Weights of a small image classifier: nadamw at rate 0.001, trained on microscope photos of single blood and bone marrow cells.
Rows from block 3 of a small image classifier, named by matrix and row number. Rows with one number belong to one neuron. Each number is 500 + 25 x the weight over its row's rms, rounded and kept within 0 to 999. All counts start at 0. Numbers have three digits each.
After each neuron's rows are labels from the 100 images, of 14848, where the neuron reaches its highest value: "strongest on" is what is common among them; "patch colour" is the nearest of a few named colours to the mean colour under the peak. Only what is clearly more common there than usual is listed. The data: microscope photos of single blood and bone marrow cells.
# fc1: MLP up (model.blocks.3.mlp.fc1.weight, 512x128), inputs 0-63
# fc2: MLP down (model.blocks.3.mlp.fc2.weight, 128x512, transposed), outputs 0-63

fc1.298:467487467480477480494479496465447513528481529482491525530486495474493502531524498459519529515454539492479477518527461473557479513470519519475503462486492510514521525504523506522507470457531496
fc2.298:519453478452522502498499527471460473543483498457540541525478485477504484476516494494528499500505516510470502513516469480483497531478494493477539484479518529528507501532493515539475470488545504
strongest on: cell type: lymphocyte
patch colour: purple; blue

fc1.238:469497525504527478527550507541507483473470489530494491508521487473519539507514513511493454473506530491483542458504536455513507496476511501517492491487543488499522481485499411484491507515512474
fc2.238:497484483497460483496489464494542485510517505532475498493528473489507557487497515537463461551508465473500475489540519517472541482538486530505501532493479454506480457498522481444501507503461469
strongest on: cell type: promyelocyte
patch colour: blue

fc1.209:524481456493499466568482487475535537489471505511503507535516551495469455532497482541503494528479518468510473505478471520509532500481514517496440462514487538495529509519472539559467481477530504
fc2.209:508526480517521517465513489460500546456510534467443473473475505471463503527505512524455495509476452535499529525487477503492475518512468477508503492533515499491482515472486516531538502527505527
strongest on: smear: peripheral blood; cell type: segmented neutrophil
patch colour: purple

fc1.441:502489476515410487532485500531504495494467472506502513490492478547489501531531526584490552496484454480491486504530522529518478503474497526491487481490503532485497492540499541511474530485514473
fc2.441:578475459542476522499491476507552486509485509484496469495496475526466529498483495572496502480496442544511488507522537512527479493477479480532479533508508483513502468565480494497485548457499478
strongest on: cell type: erythroblast
patch colour: blue; black

fc1.41:482511488516500430498488550468532503554523455437531511503575517482502489534521460493526473487508537498478488522497498502563496506474530508487466495534483518481506506505454524525486492479500509
fc2.41:546483487513508471518509472515520490534492498482499465518493530471516521488509462449527491509498470513470514513487478544504536535557488506494495511528467499529528520541479499525451484486488457
strongest on: cell type: erythroblast
patch colour: blue

fc1.486:458490500467503495496506507545505471493491490521509519478476462466523518466506478504509485455485517511512512512512503506488467530526511497439524510511497514511518466511500489494484454494520492
fc2.486:513521443494531491491523548521485482485504470469447500495531517468485474498477457551492487504530492505534461507465535511479459508523527486537494503504484499487492469513463532503500518500539491
strongest on: cell type: proerythroblast
patch colour: blue

fc1.423:525488507488556484487488511488556475494503511513503493509508501425514500490536490504497468495492512546459502466499467521505511563504449474500497473518530499530523497492491486522487493520515466
fc2.423:508507499499499531481540481484495501498544509546516528535515522491488512485435532525488495495504494441527478477492529446448484501500512522478540541490486498500457491455541487471490490513460505
strongest on: cell type: lymphocyte
patch colour: white

fc1.0:537518514470532523485520476513502491524556477472534475498504487488510502433488487505523490518539467514505532484482531503455531503515480519504531528494505471519465484449491453475512498515462470
fc2.0:505461500502507538501496505515483487499478500496480534521465517502449480511514514506479516480467529541481505509528495497495475538491471480466500465512528532512531529539502486569439487516541480
strongest on: cell type: segmented neutrophil; smear: peripheral blood
patch colour: purple; blue

fc1.21:465492518507477469501504477527510498512487472500501530490474497507507529509537510500519529488489534515470510518533521515489465530502518492455494427538508573500529505515472503588461496520559520
fc2.21:476513574450505521490531497494504483501507545510463485464470536483480495528475515467493475478528513491513527519501457479508514510552513515469493515491517493504479500488547427478560502505488550
strongest on: cell type: promyelocyte
patch colour: blue; purple

fc1.64:509475516472443505490497528484454546515501515510509495515508505493524517465494516530473518475467483499503464479508508507479509520457535510517489508484516483525521505498511502499488473508508558
fc2.64:506497495473511510502496526496516491465485540497463468520469452495484492486505517530523470438449513490515498512511540501514494489474532523503498510467508527484476485502534484494513485466465533
strongest on: cell type: eosinophil
patch colour: purple

fc1.127:461499505464525519433498495494472507464527519460501482487514452475482526501505488478496472475499519533430542522480499472491499536506508489522530542492528467584493521501478479490501474510481475
fc2.127:526486555519477452521444501501544501514493468500528498466530538535472484515486489505520513532492471521491504473523478516521531442516560515532453481494470495491497477527525504488523515478478478
strongest on: cell type: lymphocyte
patch colour: black

fc1.473:472503489492526501478451471467474487472516505479505505505472519459491460583510492472476480507492526527484502537484480489492487515529520511501499473505507496503467495483492518547522500512497456
fc2.473:544493491505491476497501476510550497509513539529478478461506521501452500513466503508514479520548436535528484525510483510526494494533503483498470484563495476489479499502524509503479490496506519
strongest on: cell type: proerythroblast
patch colour: blue; purple

fc1.230:513546464506499523510496462518516510514505487491519463494520514509515514473482460494528539491529465471535487477476518485452491484533487481525533518520451485491498478496462516492518512530491501
fc2.230:486468499484476467488521542492483489498505491497498527490537504480465449539490513507542480503450528494471522515554474481508474506492512524504512503535519511506500495493492460514505473469537485
strongest on: cell type: blast
patch colour: purple; blue

fc1.504:535505467511474480520478463527493529497488503459488466488469475530478527477486484494528532488527454485515468533481502489473530475525498498521514517515489485527554516533470549488494520461491524
fc2.504:503488529498486535512490501528479481496473491518539483513531484511521510462486496481508507517467536516489498491507511473509471523477513500499504510503513458497522475515479459487504473555514437
strongest on: cell type: blast
patch colour: purple; blue

fc1.191:497483471533467507494496487495452504514503518487483500530476523526501454526465531501489513515455492497541475512512483502533540482492539577533483483494495494455505505484563503497504499458485528
fc2.191:531501507509499519506468499502540529560536498531502501465549459507469545498492513484492468558501476528485493414470463509448535476507520484521501520538488477484500489495468543490503510496461430
strongest on: cell type: promyelocyte
patch colour: blue

fc1.282:548490474497528487480564514487557526510537530517489490485536536509459518481459464510546463500517485487542467478471488475468537500497509474535524512532480481486525503483475487504515494473479512
fc2.282:494504504524482479492456474512489503475483451514530501516484455505513486505519501542488524512496527506457508525547561526494436494474497544465507512486533520476467499497481546490485511521504474
strongest on: cell type: blast
patch colour: purple; blue

fc1.227:516493459516506497535481484517515486530510496517504489533460508494493526493487486509520538523516507488550427511476486522517489490507515494496464497517479488449558553515477494499468512517530474
fc2.227:520478522524480540491531512495462431469517465467563511451496463532507547474517496465526504525536495500491533460498482485486447487498505498492549531487496486501533494491504500484501492495514444
strongest on: cell type: lymphocyte
patch colour: grey

fc1.511:471493473418497523466558508480489502459522520505500476518518521468521530507500485544504471506473479498511460469497493483476516507515513470510530513479474479510489473478488498499516442486486538
fc2.511:482520516543484483496463460531486501496467482493539505468482472530494488544518527477487514530458553509469541507505501503519469455487477533497490513494519528460477522511516483479472534535513457
strongest on: cell type: segmented neutrophil; smear: peripheral blood
patch colour: white

fc1.258:473541509516509494535520508500492514510508500500473482474484560520554464529484497506506502557529508468562491517495488478489494475523493485490500489531458514414466513479508525486541539503498493
fc2.258:513507555499525491471496488477541499496525529487480485470438500467495497514496503475479491513521532502519523467476454465527519489517554536515494491505482517449485516450572481491526514513456510
strongest on: cell type: erythroblast
patch colour: blue

fc1.121:455535486497523509534490452507466540484474520479502497530494515511557494551505493515441523510504506493505489508490516495533539459482477498544492507480511475472505507508491491492497496500511457
fc2.121:520524440502532477532479487505501501513501485505521494457502490472523521514499483523476499505569493479505501522463507493505474476493481513543469534487503485524531485503478505496514524498535463
strongest on: cell type: proerythroblast
patch colour: blue

fc1.468:512472481508543484468510513474492506531535513490482457533530494470481536491517500461562419502526503475517487488458439503544543497481501495503509525480485482479540517468511484481495509458469480
fc2.468:483535482522465499530465482517510504505485479525487502502483521523533501510485488532470546485519469532511511516526560519507475455533500502519502481534495490483516518518518525499496501485533487
strongest on: cell type: segmented neutrophil
patch colour: blue; black

fc1.171:513505492488514510477552468501506482518531521501495473485501520433522498489517513496541436483502500500492535537495475488503528555512513527454492491517503516519489498447533441517492490492496499
fc2.171:520500482477471461539531509517505473512477512471518505497476549509501445515500477490540495525511568461528505485501492491480529516531518529498501489496488527507477500515513449527507536489546516
strongest on: smear: peripheral blood; cell type: platelet
patch colour: pink

fc1.288:526497518497482505512455451540490538481471532474487480468455514493521513467468524496462517526514483476503497558464468470488532488490481550513477515505537471540505535526504519481505533526483508
fc2.288:506483533537523510507505507508482474479487489482536444526484501523511522500483522488523556465453500478490527519525475503539474491473512489542503486474508499483539495442526478497502513540486469
strongest on: cell type: lymphocyte
patch colour: blue

fc1.178:521508498557454479533460493510521500538505481484494505508522542522482456517465521482484535530508489477493497499508517498502482471516488557536511485506488512475494524510505542511456538491497494
fc2.178:526503517488497493503475529494499489535495466446533536446562512543488470472482480481529523553499524519506511466489497458511482501465528485523526504485478489480513491522489511486518516495496460
strongest on: cell type: proerythroblast
patch colour: blue

fc1.240:482489521467516485489514478496527489523502521484536519477495512462504498525543476474500469499506544546448536531520494493531506546510490489454500478534520506533490537497478462551522490510503516
fc2.240:472527539472511503509546499532558519480503515546433474482500524455470477528500504520488476459478495498491528552526537496484495496550492501459463509534510508537485492471510454490496488521515538
strongest on: cell type: promyelocyte; cell type: blast
patch colour: blue

fc1.74:471526520544531496496527480521488513495521480535513502509485489498519535500515518506480469496523525477533531445495493493495490470475514519501485506502526494447514504470535443462498517529515512
fc2.74:487469577492457513491483516525494527495442498526514502490512485536504519506492482450479551452448528534481517529554542500497488477511514497524480502473539461520509519526520507466533492507466509
strongest on: cell type: artefact
patch colour: purple

fc1.479:465478519488482512520543543505490499467503534524459519498493484516559519546534517520456466452510508465506503462520463492513496493497519516509499510502530477476530538497522480495519490471535506
fc2.479:447474560483503495492547590522490469480483498539468523478500487507503478498504500498485497469448532493503536493529492474499488502515517513504502501513543484493526475479515484480555455510512512
strongest on: cell type: blast
patch colour: purple

fc1.453:485527509492519539478518495457450532521555525470487510516507482511535498512501534475497486493500507465514495495490467511493489483458522511512483526483472489503472535441533473467544505496490481
fc2.453:466465528502465516507549554494490475485481498556490519491485538501499435488463489500482518470455541501500503518520505495487478490539495516510524493507518512456537495520496490492494445552537521
strongest on: cell type: segmented neutrophil
patch colour: purple

fc1.154:486538510508518540494505457472470486467523465524523507531488555480543507506454491512430531490524460498531477534486527522477461504463476484495447497484473484495518477470482506520521496532494470
fc2.154:522532467520518534496491465445491505506542469499530485514495531485529511497454511533505537519536422517518457547504524512520460491452458511494471500484454505491478476459509512486503513542508476
strongest on: cell type: blast
patch colour: purple

fc1.27:467526490555502492523484507529508503496483464512465511516474504508500481500470489506445553498512479490555465544509533482505477470499473511513482485474495485453519497537512550491511535507505481
fc2.27:494498485527470500539518524526491488529492424516497527476498520520470487469496495534518530500553480441543476520491511487479478461501499514473515531470505485471536517521536510473507518476531493
strongest on: cell type: lymphocyte
patch colour: grey

fc1.294:469516466494500504491494510493495504489494459495501489522539495495499495517510485511541481473480499519498498498504562557500488506498552484491520500503441522486506476493486493509450465471507499
fc2.294:478487507504493514500533512507473528480465443493511506499538524487469453538499500500503476526524498468485497467464551498508437506471500482450552502511500463511498506500498510491456492500528532
strongest on: cell type: eosinophil
patch colour: purple

fc1.334:490467494487492519504454474501511493511483488507467516533493504503496468497509532527475485544460536526496487475524520532509458515454539523481485463455501521497483467513540482518487491502539505
fc2.334:498501494520501518469497515479443516484506482509499499529502482480532505511510541525469497487474489520469477529515535517507459529418499550474478484483525528491500490471513501519464497503517477
strongest on: cell type: blast
patch colour: purple

fc1.256:496483501498484500522520509508484507460501452549496514517522487520511508502539553538510467482485501489491505460526550551513485487456496516478470493488518531463525504481552502498498523490531460
fc2.256:511490532549459513489487521505471493487477468528518497505516465532489523489489531520501528477459496531483493508542543539511445519447478497489491504495524503492517486480487530491451508513503483
strongest on: cell type: lymphocyte
patch colour: purple; blue

fc1.37:510536514496547519487514499488434507489505516486472460503509571474501483524467481484481439498532506524510529475458507507495553507522484480542517513508510470518477463466506494489524464511485511
fc2.37:527503483536536525489527452504481510496519477451499459499509539474485493511479518514461446491606462515496519521477524500499530505521466500510521513508524482529444484469523495496489502508491495
strongest on: cell type: erythroblast
patch colour: purple; blue

fc1.333:521471491516495493502518533530531460545507523501504539508470465511445509512501484477514546511517511517520483509532470471537499487490466505514512491492523499474513550506497485484496543492480464
fc2.333:478499501511452492502495503488463520475469453495519493515527539528506491484501507472497459497488513450488491474483554533488510491517509518483535518491497505470491484496517489494527469523519495
strongest on: cell type: eosinophil
patch colour: purple

fc1.456:492496511462526488501545523546512483480483496514508490477516489500525513462512448506523488423498521541465516501526538472505523520516500432495519511527527491536520551521427505506498500497506487
fc2.456:513484531548466509488493513511501524524490490526499521496518467521484523505506534468469465554485497502502494445491486550475511495535477478475493519513512452460499497520508510492507514491480446
strongest on: smear: peripheral blood; cell type: myeloblast
patch colour: white

fc1.365:504441491479519508484491468471524475482508539495501525517492486469453525515473492465494490477469491494516479568505457474531501510468509529506494501475521494523537523523495500510513505458452476
fc2.365:461518569497490461494502502551480471511500494548470490493489516506496521492511483454526540490478541517527490501530518477510518486476515493502477482519511503472523510502506452506531522527484468
strongest on: cell type: eosinophil
patch colour: purple

fc1.448:471503497499467521502462515504471528505500505487489505513492497500509494486481504489490560480449475501522426549519480483485541477508516510490497499478481493502529516529510561485524489449478516
fc2.448:512478503508500521510502499495503449528518510501541500479520519506496516482494521514513486573522508518489529470498454463537511502471476492482510483508511481449508492491496476504482489563505472
strongest on: cell type: blast
patch colour: blue

fc1.212:491485462524473495510491481485465526487494546466471488528458503515494468532504545523492504494458516487520475519505492504520554486504544553529494484483501504477504509501564495494491503447503532
fc2.212:507479513529477521488462472508510523552549482505499504461543470508461555511505540479471495554506448521483504421475490503474540485498510493474493524506502471487493487461492528487508524504458439
strongest on: cell type: promyelocyte
patch colour: purple; blue

fc1.382:504513488474478501485476461490521512493458504511525499498477491476511470511488455442486525523465560536463502505511517529545463524514503508456478483510500499518514533518494499500491485506533446
fc2.382:523473502486520507516495497477471517510450544503517524528459475472495516483545503513481505469469479535470494476458490520496508501481478453467517481495521504531538500536491524528482503485494528
strongest on: cell type: erythroblast
patch colour: blue; black

fc1.359:502519508525543507470517506455472504523521498498544534507497473490469493500454504469500524487519537491475529565509489476477480505478506537516505509449510522516495528472497514489513494506476505
fc2.359:532517508454560484483493518540532536515516531527496555473460458484454476507494487487538492470509537508492530520493493494463490509494433516480519512518535524546483524474490521497479490517478541
strongest on: cell type: erythroblast
patch colour: purple; blue

fc1.168:481546475450512515504510513502515535497498489483468481521513473492546484486507498502499533535504519461513502478499468504486498494495519517483471505500472541458462558470488528471542528521479514
fc2.168:465544502466485486519485527483474530532463508499485486515483467493536482471526495510501537508446520502483511515498484520514511506480483517481448461514501515493484539500492500502512495511523549
strongest on: cell type: segmented neutrophil
patch colour: purple

fc1.436:532524470533495488510481478504488509546506505480492469504495515504486523483516512524533499506526402498539493462452515504512554471492506495563510500507470489501490452499536477493488505474506521
fc2.436:483480544540511513480502474518495518499488484506505476503513483498510519508533517508450475493499507490516492422466510468471539515509503485513509515499516469489484460501502465502531515529489462
strongest on: smear: peripheral blood
patch colour: pink

fc1.494:512551484501540467491484493472473535541520514455495470496513525488519467505504503459543495544529498484479547523451481498513517504501512509483489504516472513495474519447523492501507517490488527
fc2.494:489477487531445506495513480489479475489458505522521505495520484513511510508503537506484497453466495512514482530494535507525440511486500479460472491472522496497511490539541487519513528482534501
strongest on: cell type: segmented neutrophil
patch colour: purple

fc1.201:487510508502483451494506497524483515510489498490487544491444466498497519531548533518493513478483492517483508528506508531543494530470473495475488451525513554514509519492497485544457494488541544
fc2.201:489504567456524515508526503497505493498503534506480495520492539454458484518503511491493483501496468482480513487488489524527541520505519504474463475499527493533497493464528436500537514507480513
strongest on: cell type: artefact; cell type: blast
patch colour: purple; blue

fc1.116:510494517465511509475519521478568486513512522502505504454559489529503511490472449480538476485534548522473502507517520468491471497504530476485537534491482499546441511523456495495519509476465542
fc2.116:486490475509472530506479495489456503466522479488515475527472488470486523532499522483485488481457465519548500513498481517503497480529539516500507511497475490467519480498533466502493483477502413
strongest on: smear: peripheral blood
patch colour: purple

fc1.187:471487505503500472505492502528489504470479509493452472484493498466461477525528511491506447504492519494482564487501473489510508511579499517512564474520531521518467455496528499506494454490516502
fc2.187:485501510507479531532509534492461458491503457477551503471537491565536534468504476506561542519530490495499478486516466484511467495477517482495521516496463490470544509547489513487498486478534483
strongest on: cell type: promyelocyte
patch colour: grey

fc1.44:549526471505490483504493511476503557513491485465488470503502512533504487482508515511514520518480488524508483472486512548523495503500550472514468483528433534468497519507516541539475535457509526
fc2.44:522511503532460512515458499529503547542469468482507474473548478543487522488538522534495488556502440523483508421481486555517527501484507487500474515556508469483483476506464500487485530477477481
strongest on: cell type: lymphocyte
patch colour: black

fc1.306:487505495566491494483519510478519503493512468471506477496524523537478498560495494455515495520518513491475517529502518467502490484515502522540515510501494481499473513485482527491536506504478500
fc2.306:510480490553468496466484528483488518494478493476488501478477494511484465503499509467493514471536496491496499560537495460529472500522476470514493506465537489485465558508530528508549573489492519
strongest on: cell type: plasma cell
patch colour: purple; blue

fc1.48:529519516509507488549478503513527475537483480504528533504517546546521472474491462514499552540540486492510465477525510505488490520461477480501459470504513511490525497547464524547480538520523508
fc2.48:493464485507482462516458536497509493524510467477502541461538487552506512508501501511536502554516476475512457503517490491502484471492553487509482516514451499483511492573519481476517510448538476
strongest on: cell type: proerythroblast
patch colour: blue

fc1.484:519542491494535517490516510430482516509507527460494475503519589494541470528488480489468448517527501518503519483446520509515507517525494486540508491521483479504474477469508478519526496504491506
fc2.484:520541469495538520492519467470531528536518512445489460489528523501527469512466500476493463518576494504519526489473524477517516498509460471513508515513471485510420500448519479486522516493488517
strongest on: cell type: erythroblast
patch colour: blue

fc1.177:457507549508501511447531523512481463519519487478532484440498471513517502523537490508495517489510488565476570510536496462523482509518498462510539515517513470500441511473487471486535505513500468
fc2.177:517481458484510501504424474472546523493503519494474487534496503451507515483497501521495470496491511479508487500449477518486538493499492536490469510467504507521529512522502560484478469437473543
strongest on: smear: peripheral blood; cell type: lymphocyte
patch colour: purple

fc1.413:505552516509484493503504459544469502489490494503519502478439528510544468469467499499505569492514486507522499526537523473473489506523493498492509479530492512490471492485547492516502515530530545
fc2.413:493548491475517476524485490489475527489460488471518491458474544513537461489498485515502510497536471512508512544506487518497492493519522530498489468504481531504499484457554495523514479477533517
strongest on: cell type: segmented neutrophil
patch colour: purple

fc1.61:497490510530497521509513527542552495517507492500481474492551540533447505543512490482513510483520524519490503488498510471530512504514504479527518496532505472484520579519465484519510540503486465
fc2.61:534475521548459469461521514508519497526457477486524466448511467555504520486545493491526506499497488523457517546499501473525465517488529471509494516523487528471489531540502498518512560493528481
strongest on: cell type: plasma cell
patch colour: blue

fc1.285:460523502515472474524499484495462519508493462498511546501488517493529496518550538541472478503526500499472511497509494533506467516498502539473510437514490536491519462487536498542467467511570511
fc2.285:498509537487505509494520505482501470512460537483464482508490554453474491491480492458511457505484493501526509502501527482537528520556507490487508483490539476487484471498536433496532511509488556
strongest on: cell type: blast
patch colour: purple; blue

fc1.321:472563476461522474485511468501512537478491531496465451530458492469540522504527515503529535531508511465530490467485457501528492507490519488509486484504463545439492492466491452485498498519528518
fc2.321:483507532480508493512466476483484492536478462462512497498470482477512501483510482448513541496504525521468514539510458478510489504515462508467470491481493471519552529511507517464521507491503500
strongest on: cell type: segmented neutrophil
patch colour: purple

fc1.392:475500464495522500500513493489491536496515492505487513528524475509462533494508466501533506469482503518497498503532506500477525490498550509487528513507448501494524495473491512500491452470481501
fc2.392:471500520512474537515538501498511544471467478489465496497503544513499472515463511478486503456474530501510502515478551506518467489481498507492522485514499490510517495474559495486484477508495527
strongest on: cell type: eosinophil
patch colour: purple

fc1.46:512538520521502537532477487521500505515508451500517456480527520497537511485487508507513532456528482486514492484481553501458463475522521501519507514512467495514467467493477537489509520516509473
fc2.46:471512518488510445502529551499477501532517474496505534484527526486477457540527513496518458516469533498454540460472499493510532508498504481522478494554494510514519494481464472541503461496529482
strongest on: cell type: blast
patch colour: purple; blue

fc1.415:491459504489515542489509528518486487478488526519487472496491420488493566495528520516491469445494466491497511453455469501521494508482490481514510513493520483521527508506491502467522497482478489
fc2.415:491527486464522469527490492474510518490464476502509518471518521480499471533520502452505509503522514517470491503501499533496498493552480487459508478519469544520494493478519504525501483503555457
strongest on: cell type: erythroblast
patch colour: black

fc1.28:473494525485474552484508488464491503544513523534510535501527488538494451521490518475472531509474489514499520506535518498495459502471482498477498491472487505514471511494533447498524490517478486
fc2.28:487475502493512486493501517526500466439482446489524475479468496487559523482493452523499492535529500498498488480503505509466495497561510478512528515498490472485528488548490568476505492489514495
strongest on: cell type: proerythroblast
patch colour: blue

fc1.391:459528498509511473520456465515484508508461479459529512503494548484545471525496462506467533533477512538491503515488517496563481504465491507484475465520508501494524499508510463531497505506521490
fc2.391:480513523460542484505469464489511487491517492491499499513485524455497497544498485494488542484486497515495512536518521470545459493489505511473479445520488507480491505463499492549529478524496485
strongest on: cell type: erythroblast
patch colour: blue; black

fc1.431:516504491478481516485516540482461495526525442511503504537536491490510541453494507505488477473507470491524478472472541569468492496503518520486484528464474500498519459489512494484504444509503506
fc2.431:510485527493545488469520502503501484506530547487485496518455501457504488490513484514501486502451502573478521532551510463510538524480499487518521475540498510473488521487487466519452503515471500
strongest on: cell type: eosinophil
patch colour: purple

fc1.214:524507482488504484510516528490468558539504485496510472549514473493499529459526471518540503487491466508525454473482501549493530470475532471516509530479450492497504474496492491463464464475512471
fc2.214:500493501506486527490537502471516508506495541546450487498503524479474491517481520499519481487459515532544462532499515507516517519475507458503486475521479504442531504509470490537474499518507528
strongest on: cell type: eosinophil; smear: peripheral blood
patch colour: pink